{"model": "image classifier", "dataset": "stained colorectal tissue patches (NCT-CRC-HE-100K)", "train_examples": 90422, "image_size": 64, "crop_scale_min": 0.5, "horizontal_flip": true, "translate": 0.12, "rotation_deg": 5, "color_jitter": 0.1, "targets": ["tissue"], "num_classes": 9, "arch": "xception", "norm": "batchnorm", "hidden_act": "relu", "drop_path": 0.05, "depths": [4, 4, 4], "kernel_size": 3, "stem": "single", "widths": [160, 240, 352], "loss": "cross_entropy", "init": "torch_default", "residual_init": "zero_last", "optimizer": "soap", "beta2": 0.95, "learning_rate": 0.0033, "beta1": 0.95, "shampoo_beta": 0.95, "eps": 1e-08, "precondition_frequency": 50, "max_precond_dim": 1024, "merge_dims": true, "one_sided": false, "adamw_lr_other_params": 0.0015, "max_grad_norm": 3.0, "adaptive_grad_clip": 0.1, "max_steps": 22400, "batch_size": 256, "epochs": 63.4, "lr_schedule": "step", "warmup_steps": 440, "weight_decay": 0.04, "adamw_weight_decay_other_params": 0}
Rows from block 6 of a small image classifier, named by matrix and row number. Rows with one number belong to one channel. Each number is 500 + 50 x the weight over its row's rms, rounded and kept within 0 to 999. All counts start at 0. Numbers have three digits each.
After each channel's rows are labels from the 100 images, of 14848, where the channel reaches its highest value: "colour at peak" is the nearest of a few named colours to the mean colour under the peak. Only what is clearly more common there than usual is listed. The data: stained colorectal tissue patches (NCT-CRC-HE-100K).
# convs1: first pointwise conv (model.blocks.6.convs.1.weight, 240x240x1x1), inputs 120-239
# convs3: second pointwise conv (model.blocks.6.convs.3.weight, 240x240x1x1, transposed), outputs 120-239

convs1.68:461458479505527564523537522484587491564437569508469537449462490478451572497526496523482510451586520458448482537525428474430485442471547486500451508458498582590481521607511456501556493509552522552475481479565490507528315488473459416518494525532391545426535496583496520467502483541581526501503547398494484444497548573471525502398518504584335537468487618507482472
convs3.68:475489463475442515525469532481499494503503482433483490431519592493508502473532572455471485531504467522550416470462495488458521487468515418431450450458653557505425481455453472569495483417484490572515489541444528595569534455525457477451561505456558427525512521505595484527465555386563544475534577531455473468594561455430435503502556525513491475487440439427500488
colour at peak: white

convs1.209:477464510480479535491542518495509526364538541572520514468421434438507467492483498503422582527542494463557593553519516485522560470444505483508610499438548533454546376442531504546546487409515545403440411474500455361467473471614513455473450523594499529550452591510502483558544421516428603467479527531499575436553454467472411498461545500487599534555519324522456535
convs3.209:510470557447478470594508420498468508460570455525524530436525578460467515402507519510434528503520586541515475462533493489525545507628497478514549499532439529537565464545475491527490493498548501491566459465554528446564526486519551534492496539484429512519491452535445454502495535537497575495502438587519552460567515549510474514488523467535468410483529458561482474
colour at peak: white

convs1.193:627512425444543431491474557529556531464433493481510527636537501514441496554457426397445501550511510508491422544430427559520449451544463541550546571533429388540496580307458453449529543505497439504504533525500550540581460460466492508595490549580520496495504414479457495548511568460422415486522457624491468531475492524560549456513520522496473522403527552543482485
convs3.193:468510488451462498548552461485555498488439419545527548451549381513557548503478514586572478524475568459503539515558414493428451408521430663479486432594477421481425486536477493568454485558498475448580488532527483442465408510437533546470495437488537534473522477529543511531546473569481463484488508445432478535460431505509478541616557571486631549534526585470533583
colour at peak: white

convs1.43:484556468427487518456517502505511465465524534441509511477495490565542466533439512597525446470428505479467416455615448482515481509477508581464459494497452475444485458535537468507514451487413519431545544539508550492595521477415484418479544513459423519532506541487477538525520501406450510481576477597541530626537518380519523507513490496477443533432530415493475512
convs3.43:543554473580496374476547452468500515508458445541542570454473519565591509371507442491450537446494428500625443601412446507489482544578480630459422503451490480477565494513444479505461518501501508507502578499506553408555574553451557447474396388540533563488479463437486465563538493537458565543520440492453530507438523516434418489518451400527549484539448484507565538
colour at peak: white

convs1.55:549520470594508547507481506536485513579538455466552578468464474583372432409497478410504474503437455575464581492512535585510582528496530511423517511475574459504548499537527562460409504504531545499492401566536573472537411558509431498547556597511479445444495379566451515519490465573443553516500490451425563528448542537521592468527526490491497539490494501537413536
convs3.55:554452499485481477465435475490542560484483450589477520440531543588563606460500516475603467469453541528477503497538528439439482423503482512473436430567461495516466599526490540516509492522552617484428521495444503570477459408562486531483532505515532496403516534480549544487480551533414591511450468519539488489453508525486552521494503532485567487432382455512526446
colour at peak: grey

convs1.22:461509418550579562392493566523579492479517392521484572545583492518501521524474505540499440527593598484558493421533506486485553492468538550554564519533508418523423519383447498450602525517591431478527465531454578507526412528529639441556455539470466492480458535523531443480499520556529466507567408471510450608477485474426509548571367425525558491483553500594525518
convs3.22:496519495472412512480561503482484478502433405454520505546480475461532524552464493480564523487495513533591519517530508394485597589536471538433505563515562458501448547474560440447504448500537412510554516445454503490503646422492441609428492535512496606568437556531497446512478526529601489502525496466244532484439475492489544521491493508547521393512623532511498432
colour at peak: pink

convs1.42:453459333508534522449490456524498485460478553533479533473504466515482515519534611494574526466518486461550487502435478491584470513608541497413497538566439488417467447520385573391450482530457573531548520412542474437504536522576505534543514508522442687453476420479549480517495526584536589426367561488500509527476529550453508571447483572460528519574431512441446485
convs3.42:526490459469469543464495428545474501533430605481473428475522524592469466603518545576441508476545548428493426473495483468426476510544522530593558417421563475546569549420581474495548514465545546480446439549466500506562538601456445536456476478527530630444439511470483485581498506422515442468464440509459536475484425522436597492520440492511422471542525474475495566
colour at peak: grey

convs1.20:517560412490472505474494447518465460497501468486479446501471465460524448541457433533480543441525531487430480466503545550506515501549462546419597422459480453539542440489480614474436548447575482486466468523549375408524501450498487424423524428486510563502474538422497469479519523421455384539554621467493543558558518466502439465487564435520524515529526449493559517
convs3.20:361479456536497484447524526507518460468480484533503489523522486428532568556485440545517498556462551577539553450527562494479532528424464523602384554565616447444464460530542476603496524523504445565489450430469479509529483461454513487463513547488578492541519511521514461467544620564508558500499532449554478472496498425432518467503452452487527550611430468539537548
colour at peak: pink

convs1.38:453375486530491443491440566496494449446528444530468446507517546455505416507557498524506471531540517500506494495510572617513470468515575513432501551527523525508491470591566529460506467428495501555435547565544565434509530537458562499368446499411434479441557531455531487518440639524560442501465527530575530480452523467529481473576488495527479517546464496545456534
convs3.38:528499513506454490544567584486473523515499585476578630535425508582455473458494531488513447498494506512506469511478492620423461503574542566481525506486578496517502393513529534516643522438494410502487433471488463531506500453521461565505549446547577523550493465564581495480548576529457433519524558452455499580555528494538558544462522498500465623465483405498367475
colour at peak: pink

convs1.142:422543525549531460626496450541554507500463489476392457518431492406497420552535464511399524594528556536532510519486576513464597537421405508451555485557443533569623448498447418434468574443440573546501564382444542522508506500422521459483420475441653494479434541496620555465516526482411436511439565403393492504467461493522448476489473426494524486484527571476513511
convs3.142:412468438473520489525412455651470465473418501442567475460586484455410405505569487512447541499485597549544527531550547540485420440545471530485481509532479579446505405451574436603483562528537527510522568424555558476484486519507457498440408496431481604505499484611444490557539571460475645546547486481440441494528550452547477561431506472577465492483465471517429531
colour at peak: purple

convs1.59:554501498532631541515631512470578482555500522491524469499403570521477514491541485570534521431530438512512462553496593551549561525487478463508587501409446552481449605549570524532496557510422527477520478508432420588513481541496463535529597460655480524539514554556502603485484507513537457535489499609589436414523541454464450528438496519550488492598460491508573529
convs3.59:550426483521535596434448362445562512465539516454469471557453492521459492441489505543366590452433498559537519520558569457517471522534478528512549524493560502522564475431504446541581562551573517488544536551509398548448443476513563419469497521516423561563488461373519562492508571635471524530492466383460444549400443512581514569565395518476433487454532438468500497
colour at peak: brown

convs1.180:457514512544603548574530492575463585585449421462481482510499487488541485521459466428556503504553546471494494470506476551487446538543481478549521377517530407488426484485634514459519529446502468458561511447486497502530574508435587576449485533478508492479444543460534496482473475530554474490530533518465536528505509439464582475524605518518539477526485550570448473
convs3.180:527492516539476467439526416486417392382540441498450482543451552455576519493500546651510558522518492488529468462521463381521507533466510462455449569435500525480522515435472511514510539547444482438575422577468457561456488486447544497350575491416416581462541539557568503506505475585511537490484511461508408602491526591506485536537473461476488584465452483478450549
colour at peak: brown; red

convs1.5:498530365486498553579453553496498448567471466616398450589472554494568502461495493403467423500531401458430453501514445491493560572477491526500536520558504438534441506464550508477443505589499521449471463449563438561459480490536591545512474452519494523431446459446554555488580515582366469536546456487520532450556502439525460413518524465420458570563564482507498477
convs3.5:505468367587502522544533561529434475537603563480556431480475446470598481528433404491544496465515517486622511559499522462444542579525501561478516489481491430448576451443508565490567475565535476504555509494535501557480483572455468555580568593530502492614477454534542461465500514465640535411455491485475574480616454433515483475541579498581550455551457521494520529
colour at peak: brown

convs1.82:543545502489499600420547578468511459387536472516596475521450467620473482543556546479468485524510482527556492506472430525609448503509527427498501536481490544567509487573527504531552472514489518537496603422549376518496546481514452431526468518568524524424543486573449498532422360502451503475463532472468534453495534544518431491491462448527478491463538410556493515
convs3.82:516441523563537508510455519472517439435465491528573595574513564519393634548602487522460538445516428558577464507508425545464509458453456511539493600459437540504481511493437546513535533536570470478458544578489560492437449538494480570505461423543466527570447465461529568506540502407470509399515455449519422494488485498558469451518539585426538483441508487516491509
colour at peak: white

convs1.73:442567671417472484471543464427469475508446421536519494516555586395435463451528554444414550504552463506417531523499473400450421476485420517450522582478446558452487481493465513544490590556491589531499548492400536567468587480538503580454512533503566466518496551532573442462548582533508535548550454531506525562516483477544511468472432525427412510526437553456441453
convs3.73:475484572496468554504480513472389581475496493458448427541571491550494542540480462580475464439468433557428452528445405416382504477492542462488497597440451504415467467531489468421536576548539491520459426468521488498432542518435515470475441527618490525513565437482473518427555512509528467523468516459615547522513455555479581563476572543476492552558505496539490495
colour at peak: grey

convs1.126:552439504486511493465483502518579526504521570545618494529409426381569513481488423503504459530459428483607519501531419508520425563500538555449563498542446511503427442410582430488488450507459521425497524487467493468472444467490551550547481455444495546520436476553483478538574499481415566485485675500472543464487502519406574489453555479435519515458585558548503470
convs3.126:524527539487496481526416519411435527547539577468530519532539494460520497579536525551534556485470539526435416579514511554516540404425443609544509464464496517534548527518514510509504549498471487511508507511481573487430524495507438493500504456482428540450452548526463581418529506447548410536452452566445616547603530469458540438346589485416491488451515447515447364
colour at peak: grey

convs1.16:525516476508474486486516484451485462503519500466465483536471508441471480483548442498498459525571513449526501453551516465451507508501555606471566640495514425549571510453475543464577628519394570541472456464343615536461473498551532494560486493456443414428513472542556507485445551503425393461479499517378464464513527549541534454498441615488555514537470431528464493
convs3.16:394535504565605495482588595563563532539422426526415579443543490494483423563422394516511513536555577498582524516440560506437397468601467514441528520489561465555515447545491519509493553542536398525407551426540543531498505530409477495522458549471472551574519556555439559483424464473443511409496540502485448423525471534464559521575513582463459507489540554490586381
colour at peak: grey

convs1.226:556516507445537424518562475462542518502431524481446381504545507548508519475524548466461528548484442452538475509474470548471476517462545451571555479553473527514531553499522448437464457506453526472590480465473478404453490504461478394609494416494539502458506494504471471443519404481459543511512504478514484397560511452474451473457474616502546429580496473467510528
convs3.226:467465525455446374486534459535490510462424467460590528449468523449477535469525529433569495479486507558523485531486517567456515520574554605458516448507435365501552532510484438536580399466467533512505450503522514377457543536499451558470540568581474489505540468606597421555450555490483448475527485367494479490427520528521516531464609475571519375509483555454546430
colour at peak: white

convs1.125:486465492544505437498447552576488496455523522552434457339387444448598532441483543526489578414482537471504569480426532490543412586524548538565477513525497572505380487470511416459511500533458515455472493626554455452537558545531455523469463514553537413579483546546439466500558510429525467556489462456440496520460493548540489427427459518486412496561481429428563486
convs3.125:478503479463530462593524515563463484440411523460469495509524489483559550494566488620509473521545525560507470510485436429524549425457489560429583467447486477484482492441522531493505596577583512495542529416576564487476602454419482529561567441637653603515558485585596503556502516521546420528492544513481509434370526523452506537483539454582537538459557477529476586
colour at peak: brown