Weights of a small image classifier: widths [160, 240, 352], batches of 256.
Rows from block 4 of a small image classifier, named by matrix and row number. Rows with one number belong to one channel. Each number is 128 + 24 x the weight over its row's rms, rounded and kept within 0 to 255. All counts start at 0. Numbers have three digits each. After the name is the row's rms in percent of the matrix's.
After each channel's rows are labels from the 100 images, of 14848, where the channel reaches its highest value: "strongest on" is what is common among them. Only what is clearly more common there than usual is listed. The data: stained colorectal tissue patches (NCT-CRC-HE-100K).
# convs1: first pointwise conv (model.blocks.4.convs.1.weight, 240x160x1x1), inputs 0-159
# convs3: second pointwise conv (model.blocks.4.convs.3.weight, 240x240x1x1, transposed), outputs 0-119

convs1.109 090:128094159142178161113144146107122134159098125142171132131077130143130126159142122114156133124117098078134088128155126143111111108090128179100131103132141137113148121138091140158106086109105154115138141125175113091051187117101074165108142114139110136170123132110129081096138135154121127134098140115105154143124128091139125147129113139108127143144149143118148125157149097180094130093125104136126147074124133099148156117150107109122149151127139112113143114099109173148142113141154093
convs3.109 104:143108115165150098105130113145094103129115132135123095134127109165165125096114124110164106108097119147119110153071131123144120150138142101128130155106102080128116169113123080101105107099135116120117144135132135103146126157113096108122164083092106156113153156157125096127147113161095159092114065126150090113136107121145139110125113144085131122100134161114111124
strongest on: tissue: tumour epithelium

convs1.10 090:168080171151105111153130153134092091155115142182097132109128117125111121159106144118130130126113150162119157141086105125134092149117111089081099117145112106090153148120120145130146155115067155193147100162113141118121110095123174113153105185114165140106145130094162133131155151132123107114105095099128098120094110119159155138110114129135152141120084151161117139130129094169136107141102113166155153145110147121116115163105090104149145126113152107112117148104134137138126134107153154
convs3.10 106:119146143152091133120165116152139123137096136179152119095059121097109144140138150126132127115114166100114105136104108112107139171125090113116145095107147136127106117136142125137147110144101109103145124157144187159120120121077115155115120122130119113113147119155142136139141096096153136120116139091061129155178116147155194164143146126132125121092154152129122168
strongest on: tissue: smooth muscle

convs1.208 099:166131157089149116134105146105116164118133104191145125139171121113133141115119140130120117148141139115130113149133093139127155126133125131116110115106120112156119163109123104205126111135157162098082131151098101142107111114159155097149155125121127133147148118129151126127156090153178109090113178077117102099119117143146090162119146122118143087114125197132153131176149191140138118092131142142079116111096127165142159139123160142107140100103169153139129120112137155131113109145145131
convs3.208 094:126144140095132109106147105124123165093119144155118153083150143143150127098140118138116170115090127122165118142146132136140143114146137145130142098147136125111099140138140161116124076121131153086124159137152150108164153144131132104118145147123140077148143115160154106095104135161144147136133112114124121126134185097114139118130111116176120136138085117189108126
strongest on: tissue: debris

convs1.2 098:156144150176144124110123127077097163142085090136141177096118158116132132137106151134106103132116161120154138144157111106129125099134139159140092092109111138129123106125130104117130131100103131193131088153139118158109108139110124130132096125113115125166156157119143139139178152096074163147101116115143128111162106139166151131130119141134090159092099139094141148141110093124117115186100139102097099125141109106098135107155124114137038093133143159136149128147119124137127139167115141
convs3.2 089:118160143132126095163114134141130160134135125104119141141145161111176096137123128137099122112097156141129122116118138110168164177158115100109121139152170096128082148149151146074150127137115150132103150132136143166154174162087095122110134107165139120080135152137124093149114108126144139152110074142161116141131139137111131139143114072146126141142111142130141134
strongest on: tissue: smooth muscle

convs1.67 104:133082108150164102151090118073131115163132153124156114140137107095165102068130103134131099142133180173138169125179140118152154128145101147095167130117138088121115131158149132132088138112101133108097118136098115146161133131134142126139137156116127168108110114157114098103134168154103131158117122142121135125125140136133072162152135122126134080110147117184133117120142139143105122109112160112137119118133099169094141134137132087128116154129159136156140139130130062164155151132085082
convs3.67 092:146176142107116124145106113091132127138135124162149135125095097134109097090101122135107139129119112181136120132115121134121120122159138176140132149151152118109140132138161197167113119140096125140136141111128113095124115125139133102151135141139152140128165114131140108116132095113126122190116114188110105093112126154146085168148125106167092129108132140117140112
strongest on: tissue: tumour epithelium

convs1.201 107:186170107143110132130107130148152158127137126120218145127155148094174112134147110129133145186116129127143113162170112128107144141135094144132120121118115141146163123142120082106150139118154116132093122128127150128137111141127108156177107116125126106112108148105112113161102122117122104110120092136116108112145133115174154130130141125092092125132113084074148152126112168165120165133135166135130141133111099109135205142143144119122123120158117098199161080097137145153127125126122141
convs3.201 112:141139138188146107123121129129118104133098126115128131110088141167149119109138158127126081113138100157168088131111097165097106147142092151136086112094115122142122145130187132135048151095144125143129123092124100158124153106110129132114144132135135139116064168163131138128100122123112114131153147154134104152146133102112108095142133130120175157149141137133140162
strongest on: tissue: debris

convs1.126 104:140120132089104133116150150119105109128129133137066136123107120105180114149154114107084114116096096131114124106122138109166102088161131146135105127120085089180132097144184108139117141116096138131154099135137097108151121117127164115063159135138111136103172156106120122164154149104066136109140109111095111164154134107155129145118129143089146132163121144163114108132129149115124137082139129117134135143141124121185160127133156111107175106169124165171131115129103096121141124100158137
convs3.126 097:102111127128124132124170149139150148130102115135089093120120076091136121155129115101136110151126128139138135123127113144114138134136114127120127162122136106136129132139137114082121128131109172090108148185111110115142157107125177122076128140162153137157127111104111125114127120118120150110034113149120152166085151146128099108165140133113115151140119185146132113
strongest on: tissue: lymphocytes

convs1.37 098:084145104142131107054140126138088134154148191103113174104140157174175133101096139135131122122125120138127138099109168141193145119135139116168153143123122093086134110151154145143146178118099173153138126116124122152136095136123133124115114093141144096131138104157113158152125124145061130144138129098143148160152106112164080095123098129142141122126105083105140114081127123131100124088122121159154145132126111103087104115133123124148155119146144118143131079121128111140137117097115117
convs3.37 097:096133098115126119181141143159138140095175112105168138151145106089087117111087131094108107157136159102151148132152156109114150169160125155118105142124141151159180118116119141131127111106144099111127118166125106111100140113186142121103106123120156119106120145134144098141185124120063116151091149138161118135140128126138133170132148160113132102160132079134107122
strongest on: tissue: debris

convs1.65 099:135114138112111147140122187080096122166134127122173120144115119135155133138161120127167147146108156132143135142146090092110146142123178123112143117117120132069118139127125149111103154160120160113124102146113158125152167109146148157158120159113084117127109074127133155169151135117108120164152148087137118132152070135179112144130139165122123114123137136116118119114144150127143138126071070104147128092111103109148117158134132137094191132127148111144136091075134186145127135134155123
convs3.65 094:083121113148168139121149111131144154110140134103106132105093088153088120116145114120104122123146179104111143154127113099094161107125130146164106196129095102130105080123140140131116120111136153156186124145128142159137148124110141122130099091115117153124127149108137105118138158140136139088129105114095107141107079096061102106142098149146146089154138141128164073
strongest on: tissue: debris

convs1.32 098:134093148159125163119128120127106105117120118141109117105101104100130127131129098121097132129111062150115146139097093175126121100056135109102148079076138141134129122113114136096110098090101100140119157082089118120106142142136128073126126157127124105133160158198137112111094113096120120144085154130104086119125082101091092110127130153127111105156106136161121149144121155143122127110111127105170157146134127147102113137133136109163119151108144097132134141102109070125145151118097141
convs3.32 096:154097128165082141123149134091165142147127150132143106162138122134121108120160142155132143112114094064123110087110099112120137129158134117100146120163095149140127077141145105107177119149126159108136109112149110140150139072124121127157145108104144149102133094151111160101101148126131116111131149176167151103116199190187112130152099168142128147112146124091130144
strongest on: tissue: cancer-associated stroma

convs1.41 097:160150091130124151141145116099100175137145096121132145103152079151126183081118139119120141166164128118119126130115155161154103096155123097150166123100120138134139111165122124169107095100106137131123078122120148098133145098120101110121139107129125140109130173137168123136136084165096098120121131128073129111109103105170139158134158105131153101119171113105126109164125128144112122138147158142143101113151145140150112148090103118159192140134147107076146119101124114096131108144185150
convs3.41 101:088091117158111088143103153170086127088131133140198153150140145118140144107108138165158120125126108084141133107103088176130104142150122109157114135147127099114136101112120061091097158152117139120107122134166148156119079111112145141126156128111168094139151152142088127146120118064154116117135192134130161146139122146114101139142108093145146129077123145100159118
strongest on: tissue: normal colon mucosa

convs1.16 109:145108176136129123094162120114154151131149085111157111153145103143122123167110147161154133090084094130119077111121134110148107154145135131163117124148091129131090150111115119137146107099128107144117124101093133158127128143094145119121162162103115118144136153108139162124111104158135151141121111132129106134216088123126117120112200144130155110126153173166127108112139102083101143145142100112118150119119133121151167110124117178118107111121085133094134110117107134130115138163063160
convs3.16 094:106112135122067124121129116119154115115141096132151089103135122124082118115155128152117124119130123146180133116120142097163083089139151167135136125096116128119111140120121144132103100164149069152073113114123172136152121143170119151127101107133139144142153141106144139138178064114157093167099089130127163140145091127120137144110156121129119119137115110132091150
strongest on: tissue: cancer-associated stroma

convs1.98 103:172175126147149143143135177149101160140135172141120135163148129114171139125129105118140138144137127138130124132160135154147133151096133132145139090125121088132144137127123076101105118142201108145134134091136164101128104134158129182146082143137107120147129133125153157197127149094175178135124180119128122132141128120070100157099132135127179128118115118112139132137125128129151126146158111105146124075061130132165140127087139168137147130118124123129103127148151110099125118104126155
convs3.98 109:118111157133139131138133147072150121126123125150120136113138110086135168102090127126095147140164103110104129154169123130129104131134148110122117147125106118155118103127122147156154110129177091171167173154161112104202101096140114105146117150129178159066117122155104126162118148126160160123190122117158157121145134107133124128124101151120119142116143108144123126
strongest on: tissue: lymphocytes

convs1.120 101:145110087154121112148123091135063129167118124162087113104123139076128098117220120125118148100139126077138119096127163138133091125084158141122115134146125151118117139120138151125115120111128121149118146104122071136108159144147163094132135145133126114147117138126079107139111159133151162128095174134157096118144112132129098138139104105137107107147119119161078136162126128107103140138113163074095124113126130132126121155154127110086110128113159104129075127115165155118136145116103084
convs3.120 108:073154132119125152123114114132052102142111159158096081152128161135105081122127097146119121104116118112108106138116113139125159160114168195087142100148109156111115097130141121137121136123133112103133117139121098129118109156098124137164131140145094103145110151138141145108131104126152154144132085091118117146133149137179147163119171105079140129158143090136133160
strongest on: tissue: debris

convs1.131 097:159112128146099110125102177194125111124112125119182120121113118107133152124112104121118122119136144142118134134103117103113149105135134075136133114122082123191133134156109111118121134152141137048121098117121111133148144137131116116106132090113114145133138142072110111161119098115157121139113143137160109149116098127122131089074136119104113132132152104172153114148139097135127106101126109109138148143124124156124178138113114107122090132095116118038101189146145116085166138154117102
convs3.131 094:100074116131117163104140117122182155133169103117179137138089143129091171146088112135146129145080100104169139134119078070111150143124132141136122145103088115140107114133117123116140116138177155116126108121136111089121138083087093118159108102098153130106141150101113117133144098111115097149133139124130151136099127100165135118111110130154131154171102132157140142
strongest on: tissue: smooth muscle; tissue: debris

convs1.227 106:109175115081093094120121126141142153139138106120083129141114135133092120138122155144109110121181131168145110130102120114139135107100139141117117133099080115159131144139141120143104145144133113128100097116118108108119084118120172084127140120086158078074063113133147151127111140108127186121120130132121108129134141135143187137105153083153079162130122105127139111101131117155099152113166176153138086145113155098126141132136106134115132068088124110138141157145124114124180126142124114
convs3.227 096:102121143096077140141120125110140147169152138133094174135115128127119133113125117107146134155134126126128153155120166136111125134113101106141133157111123153161140166121122154116128168118168122168108131130129085162108077154170145140084126123125143117151107162138137123121080092141118127150140148136146183123087150126145149113114110134074129091142099112102116174
strongest on: tissue: debris

convs1.121 094:119147137108185127114092101108156107127089117134085151132123153092184141144089141119131168127101131153167076154135117138133093163147067172110138095137124159143152110136133147133129120113110133141128180127131126141154112149124153091138089129126101177129135139152118152140133140134111118131129125124109173125157172121119100099137115112126110084103113102122148170122101072100152110178101128133160146132111121152136148135151159108102149119171150146123095159104121107107102116157137084
convs3.121 098:141133103132107094128107097130113086173141139150121092121105097090117144126098090121145190153130075170159121152143117147087115098159148134105110175192159132132114151145168170167112109133126151136115145134149154152088166105121112116120134130157155132146136141095133141143135105136143121170124078168116157132100122122126128103133120090147141102117117134127095105
strongest on: tissue: tumour epithelium

convs1.87 096:093163136136174129111136118149171064129091126043135169109168146122116086111119143153164107101131159148119107152170152104130151134129114138080129112100105110135127155133136086095151141132116141194077090134133145168103140133120096149153160109129138119142159137142115115124124149151128116109134143128140125087129146124111096101124129103145099140129120135109118133119154139157113108126095135164115135158128123108138137170157149137127152118158178149121111116145114156143142061160114116
convs3.87 092:127164108121158106094153094164106101157129113087112122118093157135124122101088148110138127116146148104124114118145095127134138150102148143148163127097179142105147140131138127128161110115149134135108071154113146125178130171126122097128122134092130118141117146117116146155110126176116082205121171130127164150148139166105149108082114123143083133107155151093107155
strongest on: tissue: tumour epithelium

convs1.40 111:169158139067139135134102132127116150112106139120140158142134107121121149131146137098123165145116112173096120106109116101130107133149127145102130083131081136117124125157123152159140165126140118113138117167157109048148095108152130160130128106160093144148153138156125134159137167140100148125157087129114125135134093156158143151138117144109097149132142124139142105131088109072129157072098126113108135097171113137101122148065110129116130108125093086106104104084107096136168141148144111
convs3.40 104:143170112134113147167116113150122150114105124167091151146133119126135112142139085106161154099116105084131133134156164135086115137124132132122120090169114115098148112161114112134141120133172117146122125116102078097121153149120091155104147137098089150115122117112127163145143099151141125183096142142145146119152108112168112129126105087077139130111170075141169123
strongest on: tissue: normal colon mucosa

convs1.112 097:125148070098145166121121132109100112117138145145148113157144137145116170169136132146095143173095121174149114148086141124133124135151106097098094121119138132139159147096101130111124136098161106105121073140150173123107144152155134121152109132140132117159160150094153117115126152118132121133048176122134147134125128122085086126162121100100167135101158098086117117102137122120152123106126101135145130108145137139144088114122150131124102180096097114123118104108089159154137151125189137
convs3.112 093:130091102145139118134051160134123100124119134162102118128149142096155096144153148114159134157119090108122127107127087077126128166133105134141172130126117117147131115105129097102092134124084118125149186183155135138151091121125132141159169139123155135144144140131148157125131181151104142141137097125111149157144113154173120113150132140114136152111128147135131141
strongest on: tissue: lymphocytes

convs1.78 089:126089088109138145102135116115119091127124093116093178113102155118130130093132119146075075128064126129150150133210133098099143133126108121141126114132130122153131111186179144129116115116122167161126138135152157073144136104099120148094147118119126144148137118128160136157147172108121133127120161136139120149126150112136137123133130123123136105145119146069129111105112154128132119098089120173163164104100101105116100137157118134126189136130134129161103139157132159159131135129185131
convs3.78 103:127150101129052132086127090119128153158101087086139133130122167094170144154114118111102173131118100095125147128124092139171165084135199129097095105121110116126099108099135135119155096143098117120145098109148149086120145132106047145117105139154136130164120126143138135114129168115102124141142196105155144108148148152136119107104119113110139133147118167116118181
strongest on: tissue: tumour epithelium

convs1.220 105:194099151133106155143110125132153119132115121130153139127085119151135105102127105118121119158134123105132203184140141170155111138152115168127144105142112126142044149103149127116155151128135113115084143104138142143139108110100123122168125123145111165129155163119124164123113145138152127107153112110113079078092111142112091155122125128126146170187113113157100158117125093107131100112139095140159155159175135112131117144110153087103119105119153122129152139143128137147139093140141105
convs3.220 099:138151141151104129142105125216104118158121167155111141144139160101113098117076149153142103164090133086198125106117135111090141136113098178108129064108149127165182096154138146125131108151064130111148101144135126137094118139141127113178124144152128130149133096137147151110114171146110122108129121123100129143135149125128133108121096100128128146156094146138113136
strongest on: tissue: mucus

convs1.3 095:136139130148110135121140084119117109137145108145162093124161168112148126093135125114142139152119130121132140109133119128167171115155140155107118127111069116097135047118118151127136144128109118121116112097167142154143107118142117139111144129154124140091142111117115075143140126103117138055092074112089133118140099076105117180133158096112154101130123162076147161157141108122143141145148164124106146096120135151126119107084142112115077105161101149155143125113097161120106133126091123
convs3.3 096:138136150105123120101108116146132103118154150130091124128143069115131167092138105115147111114147083120123162145153089137092135074134132157121124144119121088134110134090127137131132115154087095131096160137135163161125147136126102119106125147090145136128132112091130138104127128150136100188189111136110168150125118132085117135146107112131157148136124160098147127
strongest on: tissue: adipose tissue

convs1.157 099:146122132133149129118148117147157136145114142139111112107116188115182125117133105128163142085095118074108144093101156146124132101149188117106171121128111175135149098157137118135158166108134145129126189125118094102132133128112106114103138114152091173182163127124140108155143134145116117105137136122109183118105112126113157154147128090129157164104091144139100098125151124154097106089114136127097105094107090161117168118124131143129112171156137156113103094125122154133085129109146134
convs3.157 105:147122118076137118088152130115094138117137109120128152080137122123113111128137136106155119159115133136164104118113109082116139151115158169117126117128144122123139122121142092093147099095148129084092101129132188106130133157125151124117117132153090136156124081127108115163127142111125120123154153130111139109100149113085183108121164145154142114126084136098116130
strongest on: tissue: debris

convs1.235 099:144134123134104120163127134128123127139131127131126179147130123073138140121139106102121146131160172136151089112132126142156110139149139156160138106155106134130038114124162136132168115163186100128134155130143138073081141116103128134117121121135109100131132136130121150154149137106122085095168093092097092153118109120144117112117131113105117162100098130114087114152145121112094153095109168114110128089198067129128155154119181096122133125130139125117139126110090143133096113130110116
convs3.235 108:135132112131156150097133145121173129102126115105147127105116137156119142106148132080114099134085131137146105116131112120134181124096162185083153096120110097136129139112126147093138133110120130113124138082159126143147132159109143097126152164159102122111194177106107153123099151132126083089143129145141127107128144153120146127094131150115152155149085102149144141
strongest on: tissue: mucus

convs1.108 114:149111119123143109123137138142137140170128141127115144119059148136113111147144147125140133139122122100144127125119128093166122105155153109129139122124153191140157143129135105090135150109123124145114204130110152204089092152173160157112138126089181115116102154124113126158102098104112136101142125174088108119076029124141113102125106131123158156142131135133116132144140116103102134128151102123121120146096121137144101136131104125141144115113100131116082109178131146138134131145127124
convs3.108 092:152136092128092129103147144143152164125112112153111139131164105099118105097133160177143134145144122118150177129189139116141141121146139114145106143130105098195138152172114105111153133125111138145127087111095160118116149100145157136131137106092143129118131114179087103145091174163079131111143189129140135115105103125094168151142137151158123121122184135095123136
strongest on: tissue: lymphocytes

convs1.38 101:119123134195163148126110106159123150128067177136098132172113138154112135106072135117106147086133140095128114126140134120131142139125123114131078144097111149123159108106083131104118140172101127100101115147118139149151130158159129048134178118107109133153125134132087148126137167133128140159087110153121129148104119120159128124134113153147139088104096117122150168128106151124131069143107119084128138092106141159087143148115132126157075103135131111127117123168161128108121119128122125
convs3.38 102:137157137136122145085096130073108138122131119143125090093135103144099088132112068176162152163116128110165129143128130138126138119073153145100157202105129170125093158093175175093139120132134141170145088156121111092150119087106108129126154115120113149138096151089108106139141097150129105130139114148135150170118113121162067105130109156115152125151139140101107094
strongest on: tissue: lymphocytes

convs1.202 105:155185160128132123095119127108134111126131124101108117127130145146127111152079097131097133077168142127137128104145085145126128174110112135140120135114154088092105076137122145143127171107145153155133114172113136174139120091113133135119102170111086111115138147127109112131106136136132077137146114120109145142107097132130131134125152131133128167060133127118166116143115145142121160165125113165133119084152140183095122160101120124126190093075123118096097133152157119095093124109155123
convs3.202 102:148146139124148112217136105106153155170163125160128153156119110111131145150131165093109147124108132112154108117132066116132086139039093144101133124096156115157115135131138165125124157095173129163119128159103136111135130084127150088117127111169124124123134145110154127118103132154142160139140146141109137116149111124117130153149136094098165127103110148167093144
strongest on: tissue: lymphocytes

convs1.230 094:074084135138110118118118169119121145149115124128165079144092118128134118163140114170155121144117152159132164130150132132108119126096137127128096100144106139134136127174146139123123109108104136126116131113100132130148093182076171090140096130113119165154154116121086122165163155115129181107127193108095138149143091140173128149108125113093101127172104137164150125137146083145116149153104080100141140127104150091119137106155108122120093113153143111108108146146124156120124132132076137
convs3.230 102:145109134124152112106131124105161160082116126135130141124113141169124142134081119143113146158141135108144113112137165096071139080113138118153083094124147134141104171153162096108153150140137135147109121138101163096106123112144117140138114116147109131140169116132171068145109142139171152163176138140142143107142112122127112112128180160140166109110083127147138068
strongest on: tissue: debris; tissue: smooth muscle